From a checkpoint of a small masked image model: 32-pixel images.
Rows from block 3, named by matrix and row number. Rows with one number belong to one neuron. Each number is 500 + 50 x the weight over its row's rms, rounded and kept within 0 to 999. All counts start at 0. Numbers have three digits each. After the name is the row's rms in percent of the matrix's.
# gate: MLP gate (model.blocks.3.mlp.gate.weight, 512x128), inputs 64-127
# fc1: MLP up (model.blocks.3.mlp.fc1.weight, 512x128), inputs 64-127
# fc2: MLP down (model.blocks.3.mlp.fc2.weight, 128x512, transposed), outputs 64-127
gate.290 100:377527394386553483540503480505529540481374442402491444434576501562467605471552445473507481450450606451410494438444478488394509499489577557416492484481461516478472567488524525513442503414574496
fc1.290 108:475568494456486427452471525530415499542466525536565523455487469552555505538479460430428427526569471408515552589530492498550505429523521553457506456437622532438517516496559464438439516510418480
fc2.290 109:459488434520379524471411449532517489492541433513507406522547561505462448435442433495532533460448591494570401473463529473620598540484418510438463447533536445520494487453560470493491461438428464
gate.291 101:455465509427497456540446462547517419539503434517497495551471446465510521383507530507516641512562432408483483497487551479500528537482473471522538453525529531547490551583518490506470511578517573
fc1.291 110:530590432410532378434537499591525557468505593612413551521523528501425510525496574539500537527606524584522489427482528510522551506601498441436480443405490463426451454539454484502472473545461423
fc2.291 098:455492516506582450551564504472464503483507533531474508521439499460522500519538493521350429489565491491540521524491477499621447515442354516416399546498416541517548403520471451453453399515437431
gate.292 099:547459499477517508532532389475481481451552504504535648471542501573563420563514534377480530543456494495509667506540492469530445478539399468565481462484458469471398525498496472498439505508582482
fc1.292 100:438491444507415395478495495535540505495538589528457475446489536389529462628559527525557570529523517494509469517446464558550459482567410571404495490500462551420433419542541551528450535517498408
fc2.292 100:519407507488527530570604638529425471528516511446410575429465470458589468562506395498624499506554454504524424503497549511420474577541477488581449556508412578558505521486516497474488527472560481
gate.293 095:464508549529554498554458439404491553631517496445495503432503507556426504615561510519530473512475481595464390473536468529513517431427527539451388502465541453560503474452499536460492544512450372
fc1.293 099:492617407530461566508585520567574507532567566502552455460535404568501466481404496435537431430491503510486505503472498512508591507457545393524434421415577515572502486559521566450413573409445449
fc2.293 100:411472516553497442537504528401553442465573467469541555445500517649510504447508525545444522468528448450449470430470511483512507484499511464520471511534517441575594489551480551418506588532352492
gate.294 099:454510550539563503539575555434468547510536434453478598499437546568498608497434518511515433567483458557420530460560441437471540521490458496552542473500477427540631546485505573497552492540577498
fc1.294 104:470464562619586524482528517485512478469452514530580521446469490458481513490536494563567511555552558493520503526475419561662442575455571472443474464412501496315454469478460522503540517447419488
fc2.294 099:513483507397488504433468431519551463577505487511431456439478535559507548554540462401488513476448522488530471394437448512449558545547441503502552508603507475437576563492552529466472577481472493
gate.295 104:493445462498472448538503608518500626462510500502495517442543522463479505445570414408536484531492535472491446448516441535474567569541533614552488512495479563450528559561508491466506510499500462
fc1.295 095:545489571466509455454430575458532544520472581472479449454456545506434452479544450550425447433388627553489465465428533437437598571457552521392447457554508488455509468490532486456519604467448586
fc2.295 096:547438442481519545554434403507408586465515508464496418454464598486562573463511434531445516503479444507466519556455526519528429511449520542433464429441525463492486497532483443407524483387507493
gate.296 100:483493540512523495541477528539502581505474430444582471526464575463505487518614522425467587619556515458479550550498563472507506557440519495567441594474480494523472485490530519479481507486494464
fc1.296 090:569494418465413506500604443489494490402423491512499507423481522516502424511531553402515602491451480501545562506573569519518536518496483522435442524395494498487516461481519584563594470473495575
fc2.296 102:487492504421572535502578626503451522522534456596462493479517464531560466435509453527471558474516515523533500490471563469411501572468644469601553404411530517496546550419513521399513495504530427
gate.297 104:552479522503453459521480429535572476494531591538452546504480584548509473359510461503389514470469532489519442527485544502476503490532579610534491541471514517479473532532542421519405476504542469
fc1.297 098:472508467448540449479596392446500450478516414630465369563563557551501579546467456469500500526492541448629466561558463484549471441466546526468492517585510514459505521487528579423508516432565554
fc2.297 103:429418384500513514497467509419515499469552492444377500446479491448509488408462469543531501486550524525528472463505455548477469441540476522549589458436480484491567304503526539546463529388488572
gate.298 099:505480508482502487540442447540489511621527553515491480550553444615565419479454518587496498502490431500461508568515497410496499398504484491433481523553473412507433551457486456537478474531575503
fc1.298 107:554513572506546488540478384514397511507450531530423557528564470489521521451475512509419510454461548509428509466550414514564563527527559635527489592465415519416507514531531554444499561577508394
fc2.298 107:515533499576508591520483508499422509455440556375381554497571503432557505473541474436542552438448409573493470524536562544495504468440433543481398505471434565574477584507533506548479535518389375
gate.299 097:574546420554543558479470540557546523572525514593545442473460453454440522423461404533457507462447537534589431441512514550492497492539467528442482591578494505504488587540505513501584534464500494
fc1.299 091:452605530516455524453540433391499516580462550524464584529463596508414505476612493425522505533500483361486519495405535493556418421513506434402456471399413565504507448502515502516551570460489509
fc2.299 103:466435536433493468529524498501487435490529515540467450582489530534489537468443444505468438470544553512515524569449439472596511531512444504507469420539450397499464458480498529541515540544448549
gate.300 097:570466480491416399517488542491462511462459470487524540483453492477485513475625525490420526545458587587417534455485428514515571419494525451497436491453475562421388466541429429460520436392494514
fc1.300 089:575473481413477538621500517503423552545514519544453429442502545467442529452543534534435501408479508431523493414441490562581540505494483456457523495513496528549549493479536485563490561583417550
fc2.300 098:479492474524494549525537461518531438534554473497615533450470472488496501539536563559524536481501559512500489445570494516470445503489441496519524473431449454611473558498514526648553465503523476
gate.301 117:542520398503443522515436530499507511507421367540527494437422521490506453481437539468486454578517523496550574463503486465559504584578506535545493480576529530390542560510520494611457556481498523
fc1.301 105:533458451483557422490550537472468451470506478521567488594524463491505501571508523387511516519477507559417530579488494468475507546471475519587520485470451563411425516469539459637561485440436495
fc2.301 100:485509484466456476476578566511491470503495592536483497582515560487592558458480517467391505508466559442509454496375486475592512516481591543477516502454432488436524499562497531512489484461542555
gate.302 104:453501482426445508544560577514618503433490483508450496453454534585494516472497393422549570418486483573507556536443419461429634441551516561514499432581421576537512535412551546426511436506434551
fc1.302 105:512527502488502502468505476421473550517542499528535438467440462521449483635515509574618487592515539613487519535477464507500530436507536514546512476422456464520596558556445603423515493478547401
fc2.302 089:478564533508438541493439496492443554445509533521518481555515517480517552496499598549551452441559498537511473508483548602486503574582468438482591578495597605511602549454498484432603492495568546
gate.303 099:503466459475497575424415502400476419500483436546464510554441465467453629553428409593558537568406550405578518510536479517511568538510391432570466503561475434518451490514495541519498469563425533
fc1.303 094:512582633498459512509440474546451474506546463577547551532536404460591565552528530510444449465455486539495450479454380489511441569453516496593456437513517533534493502479469425594515484546410429
fc2.303 101:492512458491451511495582498481512508626496501504533437442455566490486613416430449538536552487447414497524473466443467539463507520515536530421456501620484543521473559535450530404497494446471496
gate.304 094:595517520514483516491551457454493494438594441554509602487527521451489562534461443548564557456463515413392563539609560501535489455464509535615522540521514556527594451510440459457490468592555490
fc1.304 102:509466423527499445543569489497537488563457524459587569431581484555501495504398419533546552490460512515526460503415514495528596473443370456521526371448439551480508464489503434458575449437501496
fc2.304 096:512510483590459507530532568560486487573504451530587542458477481495529513541417515468524539502485455457513565523532489475453561533491488563458436526522488551572471465467492606487487411558441508
gate.305 109:493483444564518474514531524436440471561505455522528579468468502556405563548520539505521476496452576440570524446519436444639458565408552499565583580530513546577570504496498415459521565535507472
fc1.305 110:547477384534500433548596509557486511518528536550500538544435422481455566495534501596480428451456552471502406524509439459334507474430461519468508483522426534487474486516544541515609457519479477
fc2.305 102:541537437531466479495443517567576405525486540515529529608569494433499482511412622535511470575456453607482499529463549539603491464514516476398529478477562562547456464510522474501472490565530525
gate.306 112:439566448497475458443434512584339467574499599501477492515451461426475477473510480513530530527462557459444494537445432453508493531540464438560453504478434523518486458468480527527520400430528593
fc1.306 110:500488544442516473666509493527541509489559460535536507389469515471508477495537511525541472522513417497480540408506493401532517535422460515546515581526522504385529502556522476393456582453503401
fc2.306 100:524464529506520489518519455508642420527443517506392473486565425439576522466570494478481490531549419488532486491430494452519494525460539550495459471468503521539449492448568478529435534406511534
gate.307 098:426480475487498492530552408550573436616503550461424527552515515567465464471447586435473519483550431447508489470427504428570527474570514454495533391455462503494460480444412365531538452536581574
fc1.307 096:442483514416511457452455513568504595544425456399484487566516483511426510583532572498475501572464455521512479466496465469544514534576525541484474498614473389497470590499396461517434495526531493
fc2.307 102:512449535551434495487551586497478560566469443461517482508540491518560492588495457517555468488545500580573528535533507602408540518467514420507473480554504415536548444421477577479536544539467491
gate.308 103:490570554542533430443488561530502457492511508503588545515508449490506593470505574450473585554486509589517466424514522534571419409551567409491463499483430535426495454480596570517449600544471530
fc1.308 097:494452464483520463495497548542462542460567484529400539458538464481538526550580427412584491485523568454526468490649585485548523452559522428491549494566468567440541571459382442558488526554480534
fc2.308 100:444481468467555476496423521463466579504523542458522612537480502556562532603449428471547450431469549452523439528512496450470498520574424532422557459547487495539506443517502496515454482497479442
gate.309 094:567518501505504448427500528602464436484459572591465477541522455439443464471596502514551590464501547450544438444505524563508431531506393518430517472511451493464536561563527506473485448514501572
fc1.309 095:442424500545415433487456460506491495502571464546494539560433511558525541530473553454507419555433499596494614582439491482583436589488461563539440407463521432575452553441520485461489543586530549
fc2.309 091:472449511519523566581491517462513548481572431513478498487446434496461462441383475399453497433462510535414546425557507467566535518432430590526432508482516565512522454510460477482561494432521457
gate.310 099:491492500515492474489490599547487550393476514495506605445552529606528600462525492516522539485546505440578430444402486314414437487467472428569513465541454404527497541525508446513509524532418470
fc1.310 104:457490506483476444551450536516551621556540411469471607450575534485479463541486491566512474592512463548539456501440383524456531458485424486507506404504442400499421540501431488526559491545536472
fc2.310 105:495505500489403505490526464548592490517520436518474399534561490541507518450483469490592511528532481486595485504555515567478509448582509562470424484553508493546510609490516543534438572417488389
gate.311 094:488473627549487533482541451551434538453450571521483477425456502509470530551542457507436506541526500508435468474553511486513520526436486542507577546504492493441482488527525578553551525677440468
fc1.311 100:400434478520391473504527513508475540527534576508517487586454573485525494475404546488461502499441421432517402521484420480417492430533529517415611513443457456524525468552540401443495526521431510
fc2.311 091:458482461487555518461555549543538436467538544477507539507507473414494490537500546478552464454350586598574474524464570478459505501541576515553489485522528500425410555505420458546530489525440496
gate.312 102:478552442519456511566338528524529507526526453449482432532459495476440538416466385506480503477486486552508524431455524523524483442525626590573508398504511488517557482433540539539465570462489582
fc1.312 113:461430497541342433538398445488513493583439554419521504498483499474506475454565528444461521572509488443519542528451544541516497478461476513470531423449477536475456418530477643428447473545449466
fc2.312 119:540438461546527365555489434461641530537502491438548564491473402522487533492547448478449520474512523466503462527476485576553487510516537475488567509553505422564495504539710583538546419553422574
gate.313 095:486481480442427575492404511544498533577530464457475469516439560512501460447519529543468565487497441466508461534537507461523519482453444492543426471451561514547498547495440478454396548406486521
fc1.313 105:544465463457559453453516464394472503542448525542461508568483449506514465526472506576467528495544498492453487510522472546599521515466600439471495467526490479514570461456470436485622552442409453
fc2.313 097:519427516512537479550463435515481497541425499450522521542520450496520396545506572530593394532472504541464562515522509566485400504494526514456455497482513458491539512457537447530452575510567497
gate.314 101:538512450430436532521371489400489564458582444466533427488506495550491452538458553503548478452561435462513426483533410447486492480483532517469522523485508469516547533491561532517619419485531538
fc1.314 096:566527524544514477497514477523507525577485558391607554606559518508454650526474501476534538549607493539583426450523490450474551476519527484451554456516432473508485450540582511571494467448468499
fc2.314 088:506521490392444477558554441541582430398440525536514531471535511483450603542528543536441632496529457424574444507438597546376495479523459537474530486465573630434481501532500496534467449439500450
gate.315 120:555475490493392508486593542410493564504466565449503499395435436391467583463484530527467508502535429422458488472550519509509427492511476337488456544515479526497499526494473542515498432421497535
fc1.315 115:484469473507432528482369452491533454544471501509505427408535453529467398498540546443481480484462498502460486564553507486434522496475533558533514437495540514527504535489517438459472729520546567
fc2.315 088:506486495509550511449520512543490559538494489491605405461494536508510485374559485612498451590531530490550507507559480393437507561622505492510579490500521574557522442469464444504556484474441490
gate.316 104:507475552453565485453458583492514500504505504495520562510496440500495504543596439514611582546449571457468526518495403542411459384518479519482532459491537463474436555437479445524482472481506410
fc1.316 109:459601567505447491497439553410497488425570470459513501439505493469512481494477563542466494507551503510524421526529499519549503551446537501485542567567419452540505473610513500513462418618499476
fc2.316 099:507496553511480457441506477538423497624526493552469449482562483478608503549381471524484471478577458483562397487512440494491510512455505513526519508511491468496540470564552483437610511407556449
gate.317 103:532596475434560381536441482451468569607485517466517504577461504529550475487443517527490496495406543506501495494439617570493561551406486485575551454523533474486567546568562503602483528446502587
fc1.317 093:579527453428581506476422519513524584561507555429577450553490599558522532406458502430470603523515458577502465524450522458491524479476557488491480448431490551402538544487547510518482499431490500
fc2.317 105:608538531567458421416422430505472455457549504505510538436615471542553469534564516529510494564518470522520513501545436476518519469524592516502504501594528506396533467581514546454534460534475515
gate.318 096:466493525477581515500574472573465551467508576470472440412466550446484458489595420411570608497490533543518525458559575496487512480568505518487541468535523495482555469507470443543467464507515496
fc1.318 091:525583520494494629547544527518515488474470435387503489539497535549481503539497595474541443560549483531460363459533546458542518493592466511518525419499516464503497566545482474424520562621515571
fc2.318 103:446540553494591478515380528535605517527472373450414454467509448531613474544416483504371450441506476449536431479522465519517525454485541373549481530434441490511417585509503591545464439576501504
gate.319 101:528514502452563458522522485541510547440522418439522569410431571576471617561499595536538533523424485584463536542465520545478498511361522480475641535441536435484501536530532463576472430518335551
fc1.319 105:457479584577390446454501457502633435479523491536418522498497514517438428563455470488541551393466373574476565497493471472468456509497569533488528517517464553508527498511433444498462568513498526
fc2.319 104:484474485537358508499517423510543555501465510477584502546560497545541553605475500439655458495507500518516575498489525507495479591517465460507435614390407459510450456571549534380506506425507496
gate.320 092:442535465522572468513454526549546459538524481473495450555541526530455441507464495394480539492506560578447543465483308585519592485508482484431546515468502558555533490522494589573518441437488478
fc1.320 095:498474523392448489475446443534494466454491485549409398449462531539564461506526476425559494519503474494567505518491572466452525436517474414527463471509484540558528530507380489478562486582507518
fc2.320 091:475432509432484490463538498433376452535549401492602538513526604476474497457511468377539486456444523496507423555503530542518465397430534566456590459484560508443499513564508513502609551465496499
gate.321 099:364473400456465433452522480450481484493450560548507501496486573480484477546543451451486444458363461466469519391559448456392443467401443435506520408471533419473492463463484512456611569458503482
fc1.321 099:528483454527521572516599502528528457438458488512541465426522607476466487551390462449469407507484519552563457441543461443531422505460481587487546570563535522477558494533492578344583429541556501
fc2.321 103:508513490534504541521476441509535578572527552504612502524468466573532530423505464489535522511437527513524500642432465470494442544514522491434468539407453574534416513522568468502503555510526501
gate.322 104:508530560479512422501504497479518600554518441507532445456444509455509594569498535517558538498727542562537460463502492491469478543409443431443508413571582558506492521422506461446510438549505518
fc1.322 102:547556570511471391484538532551539500518423529476438522590520497497466593516500534532450480462507459456546519433514475501427468502533538458442534456465530404538482489473548475590499455504539505
fc2.322 103:530533498444548574401455521540521474454565506472396477487525564490556488601525524600607436549597430539502613500496431539488406488493411536513464431531546558538429458564499516356448480580555542
gate.323 095:445455519444548468437429523470496481516455554486529385530427435607503487533557453538468507474439479497507501520465428506504496481498513484466464506532631544499521483481602395570572521489417583
fc1.323 091:495502558446468590532540524474469533561597632454474451567568585492526560491555493493533436455488576523541472523493497489517501587511447476497506565526539553389500512436499398429538509542457424
fc2.323 108:549485478481522548543500481493388478523505469598549448469527475518479508504558531517505538494425464461520578574534558577551601505528476566519552540427595468481564474544560477434516469384411550
gate.324 093:548471549526498537393533487459560519511466493519482445534554469545568537512484547452460564544589522439555549562476556481477544513441527537542440402433527519414551554594520524522482519513590442
fc1.324 102:574502509466515462493422521425543497452541428532387461458482561434513478444571504576449536458442605452559494545447484562473509559526690474532548498488462493510456497430536457541483484536431487
fc2.324 092:467536486521507592481582427457449544508486460436466542514469456523476475549531532480505555564537585459436512513558622411537478505511517542474477499492460532505559498464391499468524549544452471
gate.325 101:426543482416505531513544521433522587522491410529575516443569453534530461503445519517460472503467463550575504517537556494576532497535447604440429516454533493432532545545417399461589513430530452
fc1.325 096:562553570537423412508506454507504527494429526527509503482457418482507529530552534512461572517490381516498480452496451420565465525615579568504469504466397480506530538471524589459501513477556435
fc2.325 097:510514545514520460602574478470481505544534490592535474424445498471489529462493496481530512520453370561555551583463519458536573497510513532540497534501517475506543432578532514451591487515504455
gate.326 104:486533423436571473464533412434493480494484445634495510602605429532374461459432509473494530552536505517474480473479584432469485506545501571419601492527500511532425456422525466430517555527507401
fc1.326 104:528512391569509497494472523553529490481470526500446483506559472463451479434452531382462474506472488379528558563454593594565572524526536535427517496532510500593597494485634551429440533506498475
fc2.326 100:558470522403504453370541539416563591495493458510475602468543538446586504494494488442599415547554577455478560441424573519468541471485540419505440526512496481534488432494537570447519527530449401
gate.327 103:532527520503444478485474565473548483478505617570502482528451487530498636444568490436482663455466551457531545477519436424562529529506570515535524437426511457497496372555568518536507447473561403
fc1.327 102:517568470533492425556438477496542505480485602521435527477464478584509506505472508547498634494470478549523435507512457538502514507497541539479459516567530580460456531599485569443400534352570537
fc2.327 105:527435545512484527411442503491535501486530408454492487512456494486446553350420532506567496435454497504431445449504463472514587492439619470440404491484521516518466441451550585500555521455491424
gate.328 103:522536441525477521485470463481475462467484514550531569559484520524479431569557465513523468455534445511418497578473500477533454426454509535530521452599473484483530553477439493483538459487616429
fc1.328 089:468541446446493483449511549519535514482514549506527561457511460483505560478541557453533568520483520428577446598510473506462541542502433556473430469489534544477492462451470437495504482631481529
fc2.328 100:465448451554450534520499463514566429461522513514561538474502425520575498593524553494463506404467435542533541485526469518384520488531402562474536451559572522524448467564538460528414535463496553
gate.329 115:489497468473554594470420608464539517526567589505483512444525461436537548492489587535530503555317466473452463539401568451428495548434519477478453499461521549580544505534421463511487526493500482
fc1.329 092:513390413498560526477525552502463495466392513487561480503432427463555525477452548458498506549580492513407516554519509534480549478510547474490474471481530532582539484518467441554472436475530580
fc2.329 100:494478495565492475539524429485419493498566520505423488577606461489606522471561415514396432410611477486523511533537547538558450510520560453546536418504504536486561464548597456521444473530545518
gate.330 109:508516521507499492432484476507625539499502488568548504556466561444607575508558523414465466508531507460455505515485478546517464551496460441501429442467524585512470488464558530551470435547548531
fc1.330 102:414584498531507454469575542422438580555476510599426506463528475457489512518489480485508525497596402502485560536456518495550421401531468453525551545545511506489464497579504554590440428473546570
fc2.330 083:567417495493470622525515440532418505535520526513580480543492488555446513584532566552477483482557487452577486568611429487463540454397490469506483528543496674608471514554483588552575481506487419
gate.331 103:521507468383470442592497519392553446502531477525555492535485514510576449415389469512574588442499474459537468433544571469448491504431547564464515507527551546482388462502499443434485561566475518
fc1.331 104:504539503429455468475426506535536495571479513472459514467472531537621505438496469491428503557479469494545519467437527505467466483550521544433558492502479478519547472438525531520584510504444430
fc2.331 097:429583518573454507526603514494408551483502569464492455480551540573508513464496541467507495532533417462500538373469498569488584505446517581455489529442483428436429543410433494477515562447583548
gate.332 101:483490532593445598511511481492605523596487535447520482444556517580455526523484505471455569491522486482461431494515525589500523455547466518563465458535536597447516462547468469569470439462548487
fc1.332 100:383545536478520640470470506490504497524518469537598443468540610524430552439459495489506446571576517420445555541516637489492471551559485518621529474516469523473518443489481509486500428478464484
fc2.332 103:489534552530517557567560539605512550543526559521567505567483499460494456536572443390509572480538486483505506514473460465439559433507439566493584462463444423504509494499484491499528474483487527
gate.333 104:497437574467589435530448559461423490463556561536532485468477429553421453556518565569526465472398538406404464563462495388522510463559574484433468461517548527608501543452552542506436465526510522
fc1.333 095:424487548507475474520488513452513482429439527452526499479490447593552535528496488567574465508443535566481590465535555516491499630512430563431533400570486490493534455507548430533604511559502566
fc2.333 093:545417545547451507523456530535513482603455530553446506532527469472559488440485524500496524501448492437576523447501476483481565575450457499461445456515488515621488545490490461403495505449412563
gate.334 095:431560480482495391556481477452513524593480586471552505461534499459454420608487506505552534516493510457486519463431517478523524504452613525473434497519558609543573416569449404420487554495502511
fc1.334 103:431541433448596559500431475415478578484595579483450493478545567439480456561565474456495553517428439498432586514497442483464498575510555542464468534520465563593554464456457531503519540505502524
fc2.334 104:497578536501517542490534474541536378429477488425405474441518506504570590468457460475444364546532483476455484525509413481436516541523437472483474478499526518460553524530485505512505589523488454
gate.335 093:432435502490500451509471522457506530503495496488387391483561530441517482493511509549517424507544441505564512407538552409455450504604436559451557528447440505521571579462566540531399536439430501
fc1.335 090:585433505537466510527474470500514467451541474469570530538454464433438547494530471542527381544564516502507473509463469454484484501589539522431466554568602498472527552489438440538428558479448577
fc2.335 099:484526495495567538419657484490507459548513428451551511455557536532570459425499507477517579454558430462526511520492528511563529487475481484514509423553439550560519574443478413531456533404455500
gate.336 100:549454589523596515425499498478537534481496577450530492554453503510451436521518538553538498513515538598605516522511450509510507504518523560501540482566509473435561488581478509538505492537442557
fc1.336 104:580562494465440525533481490534451435572522544535570524558548526400574490640418411510553422492543501457475531494552534496493498505485436468517498501465518463496528404578516445527364493581400518
fc2.336 093:462507487494480450488471543612512410445520548486530471486545424535533530547458510475425472457436546471491459526509462525596485459527474473443550579477532443523481522467582586491517495514483449
gate.337 098:534487472548481457434517376421515479537516530631452518494436560373503499498555453439516464484438504490446435459498450398397514566485424508528496554571494536516587454527473506572533554465521487
fc1.337 102:525516432540502596490480479602541506626499546514478499422569407452496594466467505542485428613515528476557522493528545445454522439540501413469445486578499523415425476561523447517505483420403580
fc2.337 099:436395471546465467428463591466408572500501549529448545498388505506498555444503519475541490493476589526442412481516505556581556526556595393500543576437497537408477477440503558487522484444508514
gate.338 099:408583505533513436571488565464493563485488487427460404484532444605405542478479444488478521497566560500452423484523441488412456505439506534458501501590573463503512470529437481627407497550525551
fc1.338 095:491395525525519542541503503534493521444519528504491487518468487547496599476426436526519474474450438359557533465542508426505477529497501537580488448511532433529559642543500530480526465488557427
fc2.338 096:503452540458442553542621515512453459444471499472475471491494414507464453505439542546548434497460526504444551521488507474557570570501525558538549488591481507586509530537515499502519553464537480
gate.339 097:466517527561495447518558506513426521456471556530563441567452567515526524434459524487563420543421436414506493453503442487511379548543459501610492460556563518442574540496445480473452437490501407
fc1.339 090:544584536516544510521584416604468413533520502474491366514493448543437357536517471530490515550528517427557484522511504594454471471533462471448494502458481540470487481435473550494466541546434519
fc2.339 092:532475543507557547469543510458447535475560459521532534436587499481424513488488458459480604462565411525485457508469523488510448448517433539369459568464571446448504464522487519584438560503626515
gate.340 100:433561511544440585529487484430399453512527546486500547500515513527433435403605436413483454538579494504562487485527479516409586496547460501616488479519436426451534511470519467577592511432478518
fc1.340 101:558605557501515531441438600542547486541438462543431481467545540549426534518519492563520483461616602531525505430513437511504444464504493400517498563516531610542531484491483481495500490436576496
fc2.340 098:519586499461478434406545463434463413618539487503489558504461534527499495445453444528515520437527496497564468517511536585617407493472635570508447528511531564419485508536428575465416499459442470
gate.341 115:553442451499551474509506555529575486428526427525518540457467393521555494486544531504508453501443512412506424476632498423454520473432552506550515518484477477453453538504432518488482498520427518
fc1.341 098:515468536450421474603557561535506608416486499468505455528442533548512484582470525472413538554500436514414438438550541471481538525462499500578501515439449514478586391585479432504505507461501550
fc2.341 101:508559437431488524484542469543461501537483361542498574564479481475477442372506497426445418551495507545502482501546509477474457445409616477498503520605544504513492553492513434483474542444491497
gate.342 098:514499515436508538455519525458592596555501534488534481471505488493454530557521497524497504501556505528567474555557415424461410539564433480469573545366442450419374451511536533541420459528527541
fc1.342 116:537441457480505546479567416450519533475482491711452444490488386523470472550456398511566470489551538491407484509552531489477420535464468467592461445473483560470534573592521475513537532501455519
fc2.342 100:519598496470466500531460523530516444489492514650407514455562508459547501597414511470553361550535549489518490473491476530497339519423438568481496488428457542512491498555532598545573528494494516
gate.343 093:548453451517545454540507402512460498494533375518520441530511455532513474618513567558485473444532494493504450505535510497477485494539565551530483485536557494457435570538493395579559561482516576
fc1.343 109:506460506458402549531569533541504475532443472472529471523548430555507431517413426561494516461408469460497529590521499502411435499463525578548458601557552557693397521555436480555477496473505454
fc2.343 096:506493474490561458520546427489561487541485519560513460540472570500554448516485464500440422366423574485556581518438490483550487515524525491488499523510434557632494584433556555406445446472490564
gate.344 092:520517490485457511546481539426392557540515520568596481453529411470512573555508523524535486573548478573589520498537442479531499445411526582545458438424416497424442471579486458515494463473497466
fc1.344 099:557528508480443456416591490551539532474561500561533576535500473502413458542425472545517439495436544397511499506523499531506549448627502432483465523551462497567478454432446594468504413585573469
fc2.344 088:428487549473580530616514513489489523461534547528486468471474532568450501563436506576593627563505502500505585405540467510545530496514485506588548459610540520540567510585472565501531454511508445
gate.345 110:447552460557435536523512501487556502459544416430439488615566414460471532466526505514621492492575530536523441582434523565426468556487477566472603501565505546404542548529472571531613504511459521
fc1.345 101:552492492475526506465529499407547422538520475456509545457533493550508507512500473450417589431512520549468531489407440531504547534438429459482473473596581450563372519518569495475470543487527550
fc2.345 091:492636501567578454434525514453503408533543516540539506471370520495627509647521490525472495477507427516506514518439475497431557471496527540536447550539529470517535434514563511580487477456549563
gate.346 105:448543492552481528466524549445478529509496460473518439511520564534529535608511491478460594421501488484436443491513377491558448477556433511520498465486500515539514502534509480459507494555382522
fc1.346 094:544500528534477503553513545561537484537529518485504444474534597469566567363501404474559386470461559482509446538544370467533497486487563483510595543549479454487489463484425502495627564471492481
fc2.346 093:533370526527573567406464515493412478466517462553468573479487474456444552500480421561483501596587539476474533461496535493486478495493442527536492504487506530414535473518479479527623483470445476
gate.347 104:489496499485517465529591541524482479540462408478509531499447449494575481527505512439596471478535489611494481398434449504467532428536537497514447511491503535497560522471480417529412472476474426
fc1.347 108:530475554478541441514463552423491464496513479477565498589441490519460497509503495472483483570490535546444510511467498481443568417518518393428530513538412626506451429572418444555504525414572479
fc2.347 096:539603530403499562581546482396456468464519500491591473542554551504459465564576458501512464468561460501472512556480456580483480545497411616509537492559511419464408477446506527493490523532406620
gate.348 105:612595474525518505529597536566539477569527462600466564527466497501579462504456566546436445599531547447571552472562487499527496446485501419468365564571508436524465428562505420484535498524408464
fc1.348 090:576401549494557486506451524483480518426624423495518437499536512447488517510535484573451580448466472516584479587441629494459531477522481504516515495450439549536458537585476480431435464503449442
fc2.348 106:521477479579421542574405436552510504438461507545552461476534493453469549491492448449422625452498516541522529536482487487457434461603466526549479513572462500479541563523460544524460500464430419
gate.349 102:446509550565441500508418390492563544498405519544484578428490439590477514572576452471494342483524481522469509430541433476579548427578584399546501496534474484542449456521408533445493496498616591
fc1.349 098:514505525553552507501531559567442550506438517560608417509452480523535576438531434468552559499491488521529504466449509553484493520534548483504526466558506391452566468496503489554445493543488405
fc2.349 095:500545598385556501483590561576531468471519575535545446366403606479524461478477455458557478495502430447510473548536445471461500450466460540498557448443559486491466554478474547554521508452486554
gate.350 089:515499478507427500505490526506556472500517433484563439520512515556523426510371534499485545467519453470542415552432464534513501500465568551464542494435506432485455482506425489535516597479444556
fc1.350 103:453555442542513501597551537581511447492588424545450453551480453461560454489579506547586507539472544472446484516446508474492515577531577486488421539489474514569458558603405549598540532499539458
fc2.350 085:482525506479515451568550514429394532414520442525467571567449469443566525499426514491503457571477570609492515430527474490482434455515545542478493493545497515492450540522552481619523449432510502
gate.351 098:548504483499524575500496445593511492524526517486547511508510482552502459556486509394537530533535458508506432555488535438463541456423553577509507360560430517567489559469456486593463441546589562
fc1.351 102:552553443438537505487463539462486541480453399478456523598545509471572494425501528567566493510515579530474510546545480501504498576493448416565561485569478525561520509580540400523580497443482495
fc2.351 114:410610466472542532434477544446555508442517467473563493630547496453446461460447419471505528607511476470470558541488489433488477534505509469488459510575483376521474415489481597523553485561544510
gate.352 103:477460482482469563423475432484521521551515493689532547449554451483482477514516529522497449487529542537472464554475550448502498521565530514403473493479458492476488552442442557513537582476573482
fc1.352 108:476449504472496445471488424554543510464511564611472515430634502477497526508453499545561440437515500466481486555493381533452513504524530449541480521458573498472522483507547538535525557464529455
fc2.352 100:556530544436464371487471540503475490603589510620553420488498471456488531501451526462505630488526532463506578522569453494435507521502516454517477510501436514560453532478503361392477477531527435
gate.353 097:537542515539467587544478501532489482529502512497430515420533548504533486489538480494480469562439452550611474517521435567449570466466569503476480476485521498502539480481569590524497569605512503
fc1.353 086:535376455468483509561497493600516538478436488491493468594586512503592530516430602523546557416595464542485544476514522514598491468548541500475448417540492565532506547518493504525531556482464544
fc2.353 103:579563567602414517518552461478487452558517463536533491505548487404491578472523484501456434512566470506519564493502483536476537470481488486495421490453553529499449453519491533600559536491491441
gate.354 105:434493569456487506475475536501534502465505479441533650459553486505486455473491584437602428546462566504436523548502530528573521528532492420523540377514520433494503515536470394481425489534567610
fc1.354 098:581513510445576478528484556482472452519486508480423479448536533480510541536532528454544439530527536463526429474559498556471578511405518525530406557489464589508547519450437514527503476404500567
fc2.354 107:425480456533533506496539490517440454469473435470552359521456437436425479646465538509624583477438537506507492545484550517468568537444478529538612507582573551501514509449511509474539488510424536